From a checkpoint of a small image embedding model: batches of 256.
Rows from block 3 of a small image embedding model, named by matrix and row number. Rows with one number belong to one neuron. Each number is 200 + 30 x the weight over its row's rms, rounded and kept within 0 to 999. All counts start at 0.
After each neuron's rows are labels from the 100 images, of 14848, where the neuron reaches its highest value: "strongest on" is what is common among them; "patch colour" is the nearest of a few named colours to the mean colour under the peak. Only what is clearly more common there than usual is listed. The data: telescope images of galaxies (Galaxy Zoo DECaLS).
# fc1: MLP up (model.blocks.3.mlp.fc1.weight, 320x160), inputs 80-159
# fc2: MLP down (model.blocks.3.mlp.fc2.weight, 160x320, transposed), outputs 80-159

fc1.266,217,230,159,191,172,205,182,201,225,201,186,193,210,262,225,206,163,120,165,300,258,195,231,218,234,171,142,166,209,199,241,210,213,167,233,183,189,189,164,215,199,153,182,197,192,190,176,244,192,195,230,169,217,232,173,199,197,165,164,147,210,220,171,169,210,182,153,182,220,160,189,231,171,210,182,259,241,163,215,193
fc2.266,187,181,205,202,221,182,212,192,221,157,228,217,176,150,171,173,213,224,174,213,212,184,164,138,170,211,242,186,237,232,191,204,180,152,196,194,109,173,207,266,139,169,191,189,157,135,217,255,219,254,152,198,225,227,207,195,158,144,244,219,213,175,204,193,193,195,188,225,214,194,222,157,248,188,206,211,247,219,202,215
strongest on: roundness: round
patch colour: grey

fc1.247,185,309,191,195,170,196,217,167,219,222,190,211,186,221,198,219,174,221,186,255,207,159,235,233,203,155,150,146,248,195,255,246,189,197,212,191,188,203,195,181,164,195,169,195,172,215,202,240,200,166,209,170,275,206,210,230,179,195,161,173,225,208,268,215,215,190,229,184,195,190,177,157,218,187,206,232,265,216,204,229
fc2.247,181,208,209,149,209,161,210,162,184,153,191,260,140,191,256,224,215,244,230,203,168,205,180,169,201,180,201,209,215,176,179,163,250,188,172,197,178,185,220,219,186,218,267,218,269,163,152,157,236,136,184,166,144,195,195,209,247,180,189,174,167,222,173,157,195,196,212,239,194,209,218,166,207,209,184,231,157,200,210,190
strongest on: edge-on disk: no; spiral arms: yes
patch colour: brown

fc1.215,241,212,144,180,212,191,237,215,138,168,227,182,147,236,131,214,216,230,240,129,193,236,181,182,220,226,177,190,170,270,232,187,192,170,216,199,236,219,194,146,196,238,204,189,222,149,212,186,197,196,224,228,181,233,152,230,174,180,206,206,237,172,227,160,214,210,196,186,217,212,275,163,247,194,181,218,221,261,197,213
fc2.215,168,210,218,218,182,215,218,174,260,250,202,198,250,113,183,188,225,149,233,151,269,224,200,236,218,175,209,220,187,227,144,124,200,156,156,195,215,134,184,213,224,243,227,158,226,188,200,226,230,240,189,199,195,185,170,217,217,200,147,172,186,218,141,160,232,207,177,189,228,242,206,244,232,252,205,200,242,230,248,198
strongest on: shape: featured or disk; edge-on disk: no; spiral arms: yes
patch colour: grey; brown

fc1.194,172,213,245,187,161,211,197,195,206,264,173,193,258,229,177,229,188,220,204,211,161,248,183,189,210,199,183,198,255,215,199,178,189,203,205,237,160,148,193,221,227,167,268,200,204,165,176,189,162,191,186,214,204,206,195,218,202,233,165,173,179,233,266,143,178,234,227,183,258,214,270,163,230,230,148,209,207,244,178,250
fc2.194,198,209,171,183,157,191,253,202,188,184,159,232,172,225,163,182,177,198,173,110,174,210,204,152,154,261,209,208,224,176,177,198,206,88,180,129,239,192,202,167,214,219,206,222,214,164,203,219,191,177,180,208,191,195,227,220,166,232,172,236,211,222,246,177,198,212,208,162,171,194,137,176,214,162,194,233,222,154,205,184
strongest on: edge-on disk: no; spiral arms: yes
patch colour: brown

fc1.237,233,211,203,215,236,181,166,223,232,249,246,163,225,206,206,193,194,194,187,203,218,217,246,176,188,186,172,156,234,191,203,154,202,214,243,239,248,173,221,173,209,220,220,178,194,197,223,200,142,242,185,232,143,198,214,185,195,167,216,188,225,172,211,186,232,169,190,183,253,241,232,208,204,146,193,148,220,154,161,191
fc2.237,213,177,242,220,211,192,191,175,199,187,206,187,204,242,153,259,203,207,221,204,178,182,185,226,205,188,238,171,154,263,202,180,217,151,191,165,204,204,198,210,214,145,192,222,203,203,199,209,158,143,179,226,196,142,193,157,200,224,170,236,170,223,165,280,166,157,182,154,201,207,231,217,190,185,241,199,221,149,211,129
strongest on: shape: featured or disk
patch colour: brown; grey

fc1.16,215,223,191,223,271,194,192,132,208,194,121,191,210,203,270,192,169,215,182,287,161,159,175,209,176,223,163,219,207,216,219,165,196,243,245,166,164,151,216,174,194,176,201,185,192,174,199,206,211,196,218,201,240,183,155,181,211,199,225,162,178,166,213,244,180,194,213,183,244,174,167,146,191,149,161,256,206,213,190,204
fc2.16,243,188,191,182,211,219,193,180,194,204,243,200,213,220,159,174,241,188,248,176,175,292,194,173,165,167,192,178,213,193,185,169,226,176,206,219,166,191,170,189,153,201,205,197,200,186,180,253,188,192,191,175,264,191,227,181,217,202,176,222,137,163,161,160,220,217,260,224,115,170,169,195,159,214,187,173,202,226,130,136
strongest on: edge-on disk: no
patch colour: brown; grey

fc1.81,184,162,198,193,203,211,195,219,104,226,173,200,222,169,249,234,185,243,214,212,162,232,230,237,191,189,202,232,177,196,244,221,166,185,229,195,205,202,193,297,217,171,199,211,164,117,179,294,234,202,175,172,217,162,203,152,205,188,148,191,214,220,208,158,204,185,200,183,188,172,127,244,158,191,239,203,203,184,185,191
fc2.81,204,167,185,165,257,179,159,222,164,176,209,159,182,180,192,249,225,156,196,232,205,184,221,196,249,188,195,225,186,244,241,215,202,205,189,204,229,230,232,180,202,187,223,185,149,212,227,179,169,207,191,177,192,178,203,265,264,181,242,193,253,248,169,247,218,175,200,175,177,204,174,219,185,172,171,215,206,171,172,178
strongest on: edge-on disk: yes
patch colour: grey; brown

fc1.65,192,214,214,178,210,212,177,262,185,253,214,187,163,194,246,215,182,199,263,139,237,174,172,180,245,187,269,176,246,259,165,189,210,199,192,172,182,250,201,217,165,213,172,172,180,141,276,210,235,194,234,200,126,152,215,216,168,239,206,196,201,177,246,177,206,162,185,194,207,160,252,191,186,185,178,188,222,216,190,199
fc2.65,183,184,214,206,215,293,256,234,205,205,194,178,240,207,210,155,155,172,172,218,177,192,219,225,223,175,232,249,170,188,195,155,205,206,205,203,169,166,153,206,259,238,198,148,187,173,220,208,220,165,200,181,280,193,171,241,264,179,174,215,160,230,162,241,222,221,214,219,165,161,210,202,177,151,192,227,224,230,203,216
strongest on: shape: featured or disk; edge-on disk: no; spiral arms: yes
patch colour: brown; grey

fc1.51,211,247,133,234,147,185,228,187,223,172,150,131,168,192,244,151,189,211,208,198,260,220,166,238,242,212,202,211,118,202,167,196,182,233,214,245,154,164,220,204,213,174,234,241,127,172,219,188,209,235,227,203,181,184,168,206,205,172,198,215,231,231,209,209,220,230,200,228,160,169,243,183,192,224,207,222,254,199,218,197
fc2.51,173,212,194,229,211,213,214,160,220,214,244,238,217,240,170,230,193,229,169,191,226,205,243,148,151,239,186,211,166,190,246,148,148,186,263,159,245,175,206,163,252,190,182,260,177,184,194,226,186,152,180,178,143,220,222,200,196,229,215,144,200,200,217,223,239,207,199,230,180,161,200,194,226,147,185,199,233,167,178,183
strongest on: shape: featured or disk; edge-on disk: no; spiral arms: yes
patch colour: grey

fc1.225,189,176,241,159,163,180,210,220,250,222,170,235,166,213,234,202,186,199,236,211,168,246,155,225,226,181,245,139,208,175,195,170,143,187,215,224,176,155,202,163,229,200,195,188,227,206,251,190,210,176,244,184,249,227,228,229,183,198,163,173,195,213,203,155,137,177,168,164,188,241,230,186,197,204,182,135,218,258,166,168
fc2.225,154,194,226,239,222,227,204,182,200,203,185,228,197,256,188,203,195,196,237,175,218,184,183,199,186,199,176,198,234,172,207,249,209,156,144,219,186,146,215,212,213,203,245,196,249,203,209,185,201,203,249,164,221,237,172,135,188,224,225,213,209,219,222,154,157,236,188,225,174,210,168,194,233,157,235,175,226,196,208,182
strongest on: shape: featured or disk; edge-on disk: no; spiral arms: yes
patch colour: brown

fc1.252,163,296,254,210,168,234,192,246,248,195,211,175,250,193,197,228,239,150,219,196,206,182,164,250,199,210,157,190,269,201,204,183,187,260,209,248,207,205,250,211,176,186,208,187,219,190,140,262,181,188,169,220,217,164,172,179,233,153,244,184,206,215,179,159,224,250,210,182,195,156,177,149,226,204,163,202,224,200,237,169
fc2.252,218,141,179,173,153,231,194,192,196,205,188,236,204,187,256,154,194,135,230,210,229,192,205,162,147,202,199,237,166,236,245,137,187,233,156,176,191,254,191,196,195,243,170,247,191,201,239,202,198,140,209,192,206,175,200,148,153,184,187,235,216,236,172,248,253,194,201,209,239,210,191,179,175,178,169,161,203,174,169,191
strongest on: edge-on disk: no; spiral arms: yes
patch colour: brown

fc1.153,191,232,191,175,215,137,252,164,193,178,172,181,208,188,149,222,204,131,231,183,187,182,245,205,261,238,205,210,163,134,181,210,214,201,255,197,210,178,197,153,238,174,190,211,204,208,194,190,207,174,241,226,121,183,187,244,165,171,188,207,234,196,222,190,201,194,135,196,167,272,177,172,159,204,201,236,177,183,174,183
fc2.153,215,180,183,199,142,154,226,191,205,189,185,230,245,186,187,202,209,130,225,251,166,216,136,211,143,234,268,215,180,184,194,151,185,214,148,215,201,166,199,166,189,218,232,162,175,192,249,194,181,192,178,193,131,208,150,197,223,196,230,202,236,189,194,172,233,186,198,231,223,159,167,194,234,204,224,210,235,209,244,216
strongest on: roundness: round
patch colour: brown

fc1.119,161,267,253,257,202,242,246,229,244,223,120,201,178,224,235,219,208,130,220,238,152,168,240,210,195,197,188,198,241,181,200,202,193,148,205,210,166,233,178,170,170,147,143,184,230,176,234,236,216,218,212,219,169,183,146,181,227,160,220,212,223,197,236,178,197,138,192,207,210,223,232,189,207,230,187,183,225,209,220,193
fc2.119,177,213,181,183,170,179,160,209,210,197,242,136,223,223,185,193,226,201,182,200,186,211,182,146,189,150,153,238,158,199,193,157,189,186,208,105,251,224,229,210,151,159,201,257,171,223,180,229,172,156,215,209,190,172,178,171,219,188,224,222,181,243,169,191,193,250,179,163,186,163,184,193,231,176,153,196,198,218,199,167
strongest on: spiral winding: tight
patch colour: grey; brown

fc1.5,210,197,209,226,225,207,180,216,211,236,186,222,151,162,200,214,173,216,272,242,200,150,198,173,213,197,147,220,216,239,157,186,225,125,211,220,201,111,220,180,196,181,257,159,205,183,176,132,210,205,145,153,242,212,196,188,203,271,215,243,228,166,197,225,203,243,174,149,187,204,204,232,129,184,162,211,192,223,185,179
fc2.5,222,215,252,170,161,183,233,185,185,173,199,182,171,213,151,188,202,227,200,222,184,243,201,223,214,109,176,197,242,225,182,251,187,142,209,188,200,275,240,189,212,257,145,224,185,202,191,171,236,202,203,234,200,169,231,211,172,232,166,183,223,196,183,193,178,204,166,221,163,168,169,231,232,235,198,212,194,222,212,227
strongest on: spiral arms: yes
patch colour: brown

fc1.182,195,182,166,158,159,209,243,212,170,222,267,201,174,189,215,223,198,222,150,250,191,132,226,190,130,169,213,181,216,148,180,196,191,211,193,191,215,201,173,217,177,200,140,296,195,194,176,179,223,200,199,175,215,171,195,203,160,183,186,180,196,215,161,234,208,202,178,209,239,179,237,203,171,205,147,229,269,194,184,250
fc2.182,182,228,211,167,176,227,185,246,233,208,219,212,160,199,189,186,272,266,203,152,213,205,195,167,281,202,194,194,244,224,226,217,170,177,228,164,147,254,170,226,156,166,202,195,196,159,150,199,196,167,169,234,196,215,158,198,224,180,210,207,197,190,251,188,170,233,176,182,170,209,217,216,161,154,236,228,173,176,250,171
strongest on: roundness: round
patch colour: brown

fc1.315,212,213,207,263,163,224,176,220,184,155,227,212,177,240,232,180,245,206,181,195,228,247,178,204,228,207,146,190,192,192,157,187,137,186,202,185,185,141,234,217,216,156,192,202,235,222,186,202,186,208,147,268,210,159,195,173,228,202,183,149,238,244,226,210,203,257,181,172,154,215,246,154,200,178,221,229,188,151,226,163
fc2.315,177,219,141,199,169,182,167,193,173,178,187,173,204,227,188,190,195,220,247,196,185,199,275,189,161,210,175,200,210,192,191,261,243,251,222,168,182,211,157,151,179,245,183,252,185,160,203,234,217,185,205,211,187,166,235,225,200,252,233,212,158,163,223,203,199,236,210,222,152,209,176,187,211,218,198,198,191,175,217,203
strongest on: edge-on disk: no; spiral arms: yes; bulge size: small
patch colour: grey

fc1.55,173,218,193,183,197,245,231,259,229,140,256,176,168,277,186,170,199,194,178,204,203,147,223,185,231,216,232,213,187,226,224,216,207,208,219,250,178,225,223,236,171,184,203,251,222,148,227,251,236,204,198,219,154,189,200,175,234,237,171,173,232,217,197,175,191,198,215,197,193,192,210,219,219,257,195,219,243,175,207,173
fc2.55,165,225,272,193,155,228,181,243,198,137,212,182,228,183,136,218,178,215,182,210,230,136,205,263,217,195,160,193,213,140,216,161,211,184,181,178,207,185,233,197,262,198,156,206,174,234,169,181,207,207,206,151,166,186,225,188,210,156,170,209,187,208,204,233,176,225,169,227,214,204,218,154,152,173,247,226,233,175,218,234
strongest on: shape: featured or disk; edge-on disk: no; spiral arms: yes
patch colour: brown

fc1.279,223,255,241,220,165,272,184,200,159,202,214,179,219,154,207,235,196,205,191,206,197,218,198,244,215,189,167,184,231,195,218,210,153,214,199,192,170,137,172,221,152,232,209,194,176,208,199,196,226,259,201,219,202,203,214,173,237,194,207,174,188,209,208,150,183,157,207,236,188,237,206,162,293,198,237,157,221,219,278,173
fc2.279,196,232,172,181,233,202,200,231,252,172,183,224,145,164,212,141,194,146,237,195,181,191,213,203,236,184,227,209,257,213,184,270,150,214,181,224,212,249,191,212,223,213,223,177,219,211,172,195,207,195,220,233,165,192,211,234,188,223,183,170,255,218,225,220,223,181,194,149,199,184,192,174,146,235,187,194,150,213,127,142
strongest on: spiral arms: yes
patch colour: brown

fc1.44,206,220,170,244,188,241,175,165,189,204,226,178,201,204,232,203,167,230,228,167,178,243,168,187,219,226,256,148,156,209,189,192,249,219,252,216,205,190,236,215,212,209,213,208,191,215,204,246,200,179,215,154,249,161,162,153,197,229,170,186,203,254,170,184,268,221,247,180,170,161,227,207,241,158,165,234,214,219,231,222
fc2.44,146,187,236,156,229,251,216,211,234,196,179,217,179,246,207,207,166,167,226,177,187,151,200,153,221,189,231,254,177,192,223,150,201,195,156,216,220,205,214,196,208,215,183,183,211,190,188,189,199,227,201,212,171,207,238,201,169,188,185,176,188,192,210,239,208,239,245,205,205,122,217,143,212,188,207,251,147,244,197,165
strongest on: shape: featured or disk; edge-on disk: no; spiral arms: yes
patch colour: grey

fc1.164,206,221,169,196,203,212,219,201,200,176,189,196,232,208,265,235,239,218,268,249,173,206,194,217,218,168,226,212,202,194,183,232,272,225,197,213,177,211,213,166,196,223,194,187,200,171,223,191,230,154,253,195,208,215,189,200,229,223,218,211,224,189,244,177,216,215,181,145,181,164,225,147,248,236,239,201,189,185,216,195
fc2.164,210,199,213,183,186,175,211,214,199,239,128,163,221,218,205,196,224,180,149,187,209,164,212,242,219,223,270,225,218,203,212,210,198,168,215,250,204,201,223,185,221,150,160,189,249,165,216,213,166,198,193,188,242,203,201,204,143,211,184,133,211,225,196,204,227,170,194,173,125,186,217,200,235,180,221,248,175,178,185,246
strongest on: edge-on disk: no; shape: featured or disk; spiral arms: yes
patch colour: grey

fc1.124,242,207,219,195,173,213,200,278,232,165,140,244,219,205,222,180,172,187,191,184,212,209,200,209,239,211,220,234,215,126,150,225,222,229,200,206,216,178,216,208,217,166,240,198,204,163,231,235,205,212,184,197,208,216,127,208,205,198,205,149,173,139,215,168,167,230,218,152,229,177,215,272,267,215,197,242,230,181,192,183
fc2.124,219,214,202,180,247,149,238,195,175,219,204,147,212,221,171,215,229,185,261,187,184,149,232,182,149,222,197,197,195,165,220,194,190,237,203,175,168,206,202,181,182,228,190,219,226,192,231,215,228,192,261,164,208,189,225,188,201,152,259,188,228,195,254,141,155,212,192,221,198,261,203,193,243,280,216,177,210,194,227,219
strongest on: edge-on disk: no; spiral arms: yes; bulge size: small
patch colour: brown

fc1.167,208,194,243,199,202,176,185,216,194,215,134,171,220,163,224,230,147,207,184,246,220,210,192,189,213,190,223,169,224,176,184,177,163,174,193,174,193,162,234,173,191,207,200,198,139,167,244,215,204,288,177,218,245,206,208,218,182,209,185,246,232,238,225,214,206,237,214,196,217,200,243,195,201,239,213,211,236,168,178,211
fc2.167,195,230,163,179,211,198,232,143,207,268,234,183,262,212,210,199,195,267,192,184,221,206,160,209,237,203,214,160,201,198,165,206,223,223,198,160,220,155,215,197,179,179,211,140,208,182,181,236,175,173,154,167,212,181,189,171,199,247,243,186,192,187,151,204,127,150,231,194,220,192,228,153,222,182,167,205,217,245,233,229
strongest on: edge-on disk: yes
patch colour: brown

fc1.12,194,202,170,230,209,197,251,231,143,190,173,196,195,205,214,201,157,180,169,178,222,155,210,213,152,229,180,176,178,159,178,224,146,210,244,190,190,191,243,227,222,173,225,215,152,221,180,170,202,190,224,189,165,199,244,216,183,237,183,202,208,176,205,208,167,272,147,180,166,201,176,192,166,158,177,196,242,192,245,220
fc2.12,185,195,206,198,168,216,264,191,218,232,186,258,248,194,233,235,204,177,191,274,165,210,196,225,231,179,208,237,215,208,212,209,173,146,226,242,221,265,196,178,199,228,210,175,201,170,204,206,160,184,227,200,166,191,184,154,180,206,205,248,186,209,185,192,190,214,162,182,283,212,175,196,127,190,241,167,174,195,285,122
strongest on: spiral arms: yes; bar: no
patch colour: brown; grey