Weights of a small image embedding model: norm layernorm.
Rows from block 5 of a small image embedding model, named by matrix and row number. Rows with one number belong to one neuron. Each number is 200 + 40 x the weight over its row's rms, rounded and kept within 0 to 999. All counts start at 0.
Before each neuron's rows are labels from the 100 images, of 14848, where the neuron reaches its highest value: "strongest on" is what is common among them; "colour at peak" is the nearest of a few named colours to the mean colour under the peak. Only what is clearly more common there than usual is listed. The data: telescope images of galaxies (Galaxy Zoo DECaLS).
# fc1: MLP up (model.blocks.5.mlp.fc1.weight, 320x160), inputs 80-159
# fc2: MLP down (model.blocks.5.mlp.fc2.weight, 160x320, transposed), outputs 80-159

strongest on: spiral arms: yes; spiral winding: tight; bulge size: small
colour at peak: grey; brown
fc1.292,157,233,198,201,154,256,284,217,188,164,174,106,184,240,162,191,207,231,238,196,191,168,224,201,225,250,231,155,169,174,171,197,146,175,217,214,263,195,184,182,176,206,222,261,233,224,178,240,164,146,218,207,114,129,202,242,227,162,182,239,231,166,302,90,222,248,167,153,174,123,237,215,280,184,210,234,255,211,245,297
fc2.292,235,221,236,202,157,274,127,221,222,171,208,221,192,227,168,180,214,180,188,242,258,227,180,183,154,217,259,235,276,209,255,212,171,221,271,175,152,282,202,202,155,203,263,254,179,209,238,164,172,192,185,148,242,201,253,217,166,194,216,267,303,239,192,218,286,172,208,310,207,230,182,193,153,203,156,211,177,167,151,191

strongest on: shape: featured or disk; edge-on disk: no; spiral arms: yes
colour at peak: brown
fc1.53,204,206,162,265,197,197,146,241,196,249,202,214,217,203,183,156,208,207,262,175,174,117,217,190,247,180,134,150,210,224,216,182,189,242,197,146,235,199,264,199,199,110,173,235,149,174,143,213,178,137,158,187,218,274,267,170,272,149,138,159,253,194,209,135,230,169,256,198,190,241,239,204,259,174,217,234,237,157,156,203
fc2.53,149,177,192,217,198,160,217,231,199,175,208,221,159,140,162,255,185,234,179,199,201,251,227,218,177,222,243,143,207,170,189,312,204,93,177,259,232,233,220,175,123,234,246,283,184,209,236,184,234,211,146,272,190,110,169,225,172,122,262,268,184,189,172,251,188,159,153,225,221,165,145,226,161,227,184,199,239,167,240,271

strongest on: edge-on disk: no; spiral arms: yes; bulge size: small
colour at peak: brown; grey
fc1.247,205,251,142,216,172,248,184,235,212,184,217,192,253,226,296,234,220,272,269,174,241,203,118,175,185,236,143,257,224,212,245,238,169,223,182,185,185,197,263,187,232,172,251,269,182,137,186,232,181,141,172,208,161,236,212,205,195,180,58,202,228,226,182,165,184,145,147,155,238,185,159,151,134,199,194,209,278,205,169,158
fc2.247,186,138,191,219,213,196,172,220,216,147,281,273,205,198,212,173,240,227,228,289,212,105,242,239,148,253,145,206,203,256,191,285,167,222,201,170,202,212,155,179,148,236,159,134,228,222,209,135,215,218,211,187,248,220,146,220,181,244,244,265,213,253,158,203,224,180,237,200,204,144,175,236,217,190,168,150,180,197,173,172

strongest on: edge-on disk: no; spiral arms: yes; bulge size: small
colour at peak: brown
fc1.56,205,173,212,190,225,218,174,201,208,141,169,169,160,252,175,203,169,226,103,215,204,152,220,185,168,128,188,174,204,148,222,190,197,188,207,141,153,257,270,212,160,248,201,212,255,225,196,196,256,126,182,133,240,286,221,225,151,224,144,154,209,222,176,157,202,115,139,155,206,230,211,258,174,201,260,193,139,202,198,152
fc2.56,259,262,176,137,174,119,170,141,171,232,255,205,295,166,123,177,179,267,195,143,201,171,184,197,224,214,225,174,242,221,209,278,260,226,201,178,195,205,181,220,253,250,233,168,262,137,186,202,177,177,234,182,166,175,233,109,218,199,231,208,221,240,245,225,163,277,254,183,273,233,268,132,198,223,202,252,247,251,180,215

strongest on: roundness: round
colour at peak: brown
fc1.242,221,268,189,169,260,228,219,191,185,206,181,151,132,265,167,190,225,204,191,219,174,215,305,163,236,155,159,135,223,167,240,223,242,276,101,117,227,197,214,189,163,239,172,229,228,207,288,265,251,219,207,237,224,200,162,144,167,106,169,162,148,160,212,221,230,180,270,158,233,183,184,199,232,225,218,207,222,158,246,239
fc2.242,248,166,216,260,204,193,135,225,168,148,214,224,198,167,247,236,162,135,186,304,167,252,148,233,190,171,158,188,206,149,197,129,140,188,181,217,154,214,222,208,191,199,164,263,304,166,158,183,251,213,270,252,236,206,191,202,155,212,234,250,339,222,208,163,267,215,221,230,204,285,214,146,163,209,184,186,270,188,292,172

strongest on: roundness: round
colour at peak: grey
fc1.23,157,116,215,197,238,222,196,217,170,136,176,216,233,189,143,185,177,188,152,170,210,140,195,180,229,232,222,191,244,204,257,194,256,213,153,174,166,185,194,188,213,138,162,194,176,200,252,167,205,268,165,257,241,241,228,267,310,252,197,181,224,164,156,236,234,163,186,275,247,259,201,194,198,214,219,203,252,167,229,225
fc2.23,264,126,191,194,250,185,234,160,132,234,241,231,218,129,193,163,232,230,196,250,249,268,254,227,249,254,263,162,155,198,196,234,280,241,246,221,131,219,177,229,221,113,202,179,256,182,219,231,138,145,186,221,184,166,192,221,186,227,215,238,225,257,232,193,145,226,241,214,194,197,189,150,219,175,223,195,202,189,172,137

strongest on: edge-on disk: no; spiral arms: yes; bulge size: small
colour at peak: brown
fc1.306,226,177,192,200,259,141,258,199,199,189,234,189,180,204,210,280,228,148,238,194,151,213,253,207,194,159,197,199,251,196,249,188,237,135,221,228,165,185,255,147,175,281,249,234,281,189,225,230,216,134,202,200,257,174,89,250,234,181,138,155,206,234,170,260,186,235,189,181,202,207,207,162,197,236,258,265,224,228,235,205
fc2.306,178,235,190,204,162,205,176,195,172,172,195,170,243,291,184,167,236,218,162,196,188,181,198,236,195,224,140,197,170,222,237,264,226,225,109,174,184,184,147,238,272,189,244,237,154,184,223,194,221,144,93,212,187,162,243,191,164,230,121,192,177,159,246,141,173,184,167,219,198,115,180,205,216,183,158,170,187,141,262,209

strongest on: spiral arms: yes
colour at peak: brown
fc1.286,219,188,205,189,202,176,207,233,199,177,147,154,236,242,126,143,239,126,133,251,147,74,201,220,130,171,170,186,278,201,214,145,218,203,175,178,172,170,229,206,202,193,173,173,242,155,166,186,279,238,206,249,244,207,180,166,118,194,189,174,150,219,224,134,196,246,230,178,155,248,213,189,200,224,239,197,174,223,206,240
fc2.286,126,188,226,201,180,240,197,244,249,125,222,209,228,160,324,239,188,147,223,225,265,254,134,203,180,201,258,204,207,201,257,191,227,224,189,184,252,200,309,199,185,195,160,211,207,276,185,84,227,214,210,156,173,219,176,225,223,168,197,220,153,190,189,152,181,202,244,181,199,167,230,177,137,180,137,146,243,198,284,178

strongest on: spiral arms: yes
colour at peak: brown; grey
fc1.289,182,217,145,258,265,157,225,206,230,154,206,207,145,150,181,214,214,211,210,168,179,184,162,173,227,181,218,181,203,231,272,277,244,124,216,114,198,160,247,114,159,211,193,187,121,193,182,141,197,195,220,272,155,144,218,227,166,221,186,168,236,112,145,211,136,270,213,212,177,170,237,147,273,246,158,176,250,191,191,188
fc2.289,258,220,159,129,174,126,195,249,161,154,218,241,143,190,168,224,225,171,213,170,189,242,187,207,120,191,187,162,196,232,123,235,225,198,191,216,318,200,189,154,234,129,204,245,134,228,206,129,225,225,208,216,198,216,195,276,187,242,151,166,168,207,180,111,193,236,258,220,207,283,209,149,226,237,286,233,207,238,156,226

strongest on: edge-on disk: no; spiral arms: yes; bulge size: small
colour at peak: grey; brown
fc1.13,187,265,178,218,202,191,223,214,260,162,122,193,156,234,226,135,144,143,160,148,208,199,191,203,246,213,251,156,224,206,177,168,181,182,239,196,194,219,215,183,176,215,215,84,209,196,139,250,203,136,148,301,198,176,201,201,220,109,188,175,207,248,228,73,193,250,192,204,163,179,274,228,230,122,213,155,204,196,288,173
fc2.13,138,193,232,242,210,215,204,256,211,163,289,223,178,180,146,196,168,190,153,214,172,217,183,213,165,220,200,256,182,121,199,176,194,222,143,157,160,135,168,146,134,167,200,177,241,210,271,252,131,205,242,226,198,199,236,164,194,197,180,225,199,157,173,105,200,234,248,167,198,244,276,148,197,208,177,179,162,128,138,193

strongest on: shape: featured or disk; edge-on disk: no; spiral arms: yes
colour at peak: grey; brown
fc1.162,152,216,127,218,160,232,179,227,198,136,278,210,161,206,211,228,223,252,219,179,104,222,114,184,174,166,172,201,175,266,217,230,167,158,152,201,236,186,155,246,170,262,211,161,204,191,201,112,213,245,174,174,206,128,176,197,242,284,211,190,177,213,211,193,305,186,263,218,125,178,195,152,192,175,189,235,223,237,245,196
fc2.162,226,125,247,246,236,223,282,209,253,193,167,174,181,196,194,190,169,143,205,175,193,169,153,205,218,212,202,275,150,228,214,133,210,171,259,219,222,321,226,168,212,201,226,153,275,192,236,213,173,207,193,282,186,203,147,180,148,192,100,159,176,183,179,191,222,196,209,129,236,116,223,234,230,223,222,182,223,264,201,139

strongest on: shape: featured or disk
colour at peak: brown; grey
fc1.35,229,164,203,272,211,216,154,205,206,218,185,233,224,185,140,202,236,152,280,196,201,246,180,157,199,188,191,240,246,170,183,256,242,173,177,182,201,203,290,172,177,197,149,229,233,227,255,289,180,218,215,243,177,145,212,172,133,257,182,173,209,262,213,193,249,168,231,155,254,237,211,179,139,143,130,146,219,254,202,185
fc2.35,236,193,197,222,239,197,228,156,251,137,215,224,252,119,190,284,182,210,289,263,221,200,191,172,159,257,189,227,183,229,241,210,165,138,226,143,231,159,149,170,265,153,291,198,76,180,168,180,208,164,264,215,161,176,261,164,262,230,176,180,165,193,136,188,201,166,242,171,253,159,251,188,172,222,181,214,190,184,226,234

strongest on: shape: featured or disk
colour at peak: brown
fc1.151,211,200,202,189,269,133,181,240,210,179,223,160,260,207,198,182,194,263,141,221,209,173,202,146,160,186,164,230,217,216,201,154,185,170,173,148,319,177,230,211,177,198,180,224,151,196,195,203,192,190,162,130,215,189,148,146,188,163,206,238,133,268,254,207,185,136,275,103,214,168,230,186,240,110,209,216,201,167,218,194
fc2.151,155,200,224,225,157,221,156,125,247,190,194,222,204,188,192,165,149,185,209,218,225,276,227,164,181,211,251,183,210,265,180,208,139,159,208,180,218,197,175,250,234,156,172,181,172,241,260,232,178,137,279,221,235,251,260,235,212,175,165,236,259,200,161,220,211,195,239,257,274,126,168,146,191,202,138,218,212,188,231,220

strongest on: spiral arms: yes
colour at peak: grey
fc1.118,188,220,119,159,149,196,212,238,213,139,248,202,227,190,224,217,188,180,215,129,218,139,217,224,204,172,270,193,158,204,218,132,169,252,236,138,148,203,231,274,232,228,257,220,137,168,251,218,142,235,202,168,202,199,256,223,165,251,184,210,263,175,126,204,91,213,218,234,208,283,197,252,142,182,192,185,264,208,245,238
fc2.118,255,212,282,267,163,232,218,153,220,185,210,243,244,191,193,183,229,247,192,249,208,133,238,212,249,202,163,249,143,169,216,167,194,155,174,249,267,168,284,179,185,190,183,182,161,177,134,284,217,184,175,161,152,167,168,237,268,172,200,239,187,194,193,192,262,177,128,140,223,170,193,187,154,211,155,225,222,194,250,238

strongest on: shape: featured or disk; edge-on disk: no; spiral arms: yes
colour at peak: brown; grey
fc1.215,211,179,151,212,154,180,253,224,252,186,257,217,152,239,257,199,184,156,177,261,255,150,227,226,257,170,229,195,210,121,220,214,246,175,260,257,211,256,171,193,281,288,183,198,251,177,182,225,133,225,236,246,195,140,239,228,193,180,220,216,264,162,244,176,121,196,244,164,156,211,251,157,214,191,205,150,235,146,186,139
fc2.215,222,252,177,236,142,176,227,225,165,199,191,162,233,199,144,206,206,211,187,188,191,234,260,165,167,186,243,184,235,165,259,257,143,191,165,167,185,187,270,225,119,233,193,233,106,249,198,178,217,258,210,217,220,206,216,190,197,213,230,107,188,208,243,211,183,289,212,222,214,212,214,187,227,154,238,268,117,197,177,127

strongest on: edge-on disk: no; spiral arms: yes; spiral winding: tight
colour at peak: grey; brown
fc1.54,239,259,182,211,196,167,152,173,217,218,161,167,233,223,220,253,280,201,220,200,121,252,248,228,205,158,109,180,177,285,219,124,166,148,175,184,250,155,144,120,220,199,185,227,287,172,229,225,181,194,157,233,144,147,170,161,260,219,155,165,235,204,207,159,173,100,190,223,204,186,242,204,202,200,193,173,225,130,208,187
fc2.54,237,218,189,209,247,268,183,193,277,199,207,191,247,246,130,223,172,219,162,235,156,93,173,162,168,118,194,142,211,201,205,200,218,271,224,163,176,249,203,149,212,155,213,190,211,275,239,236,158,217,202,159,270,219,171,288,267,229,192,242,204,239,209,231,229,220,201,120,176,205,226,186,157,127,283,215,211,208,147,198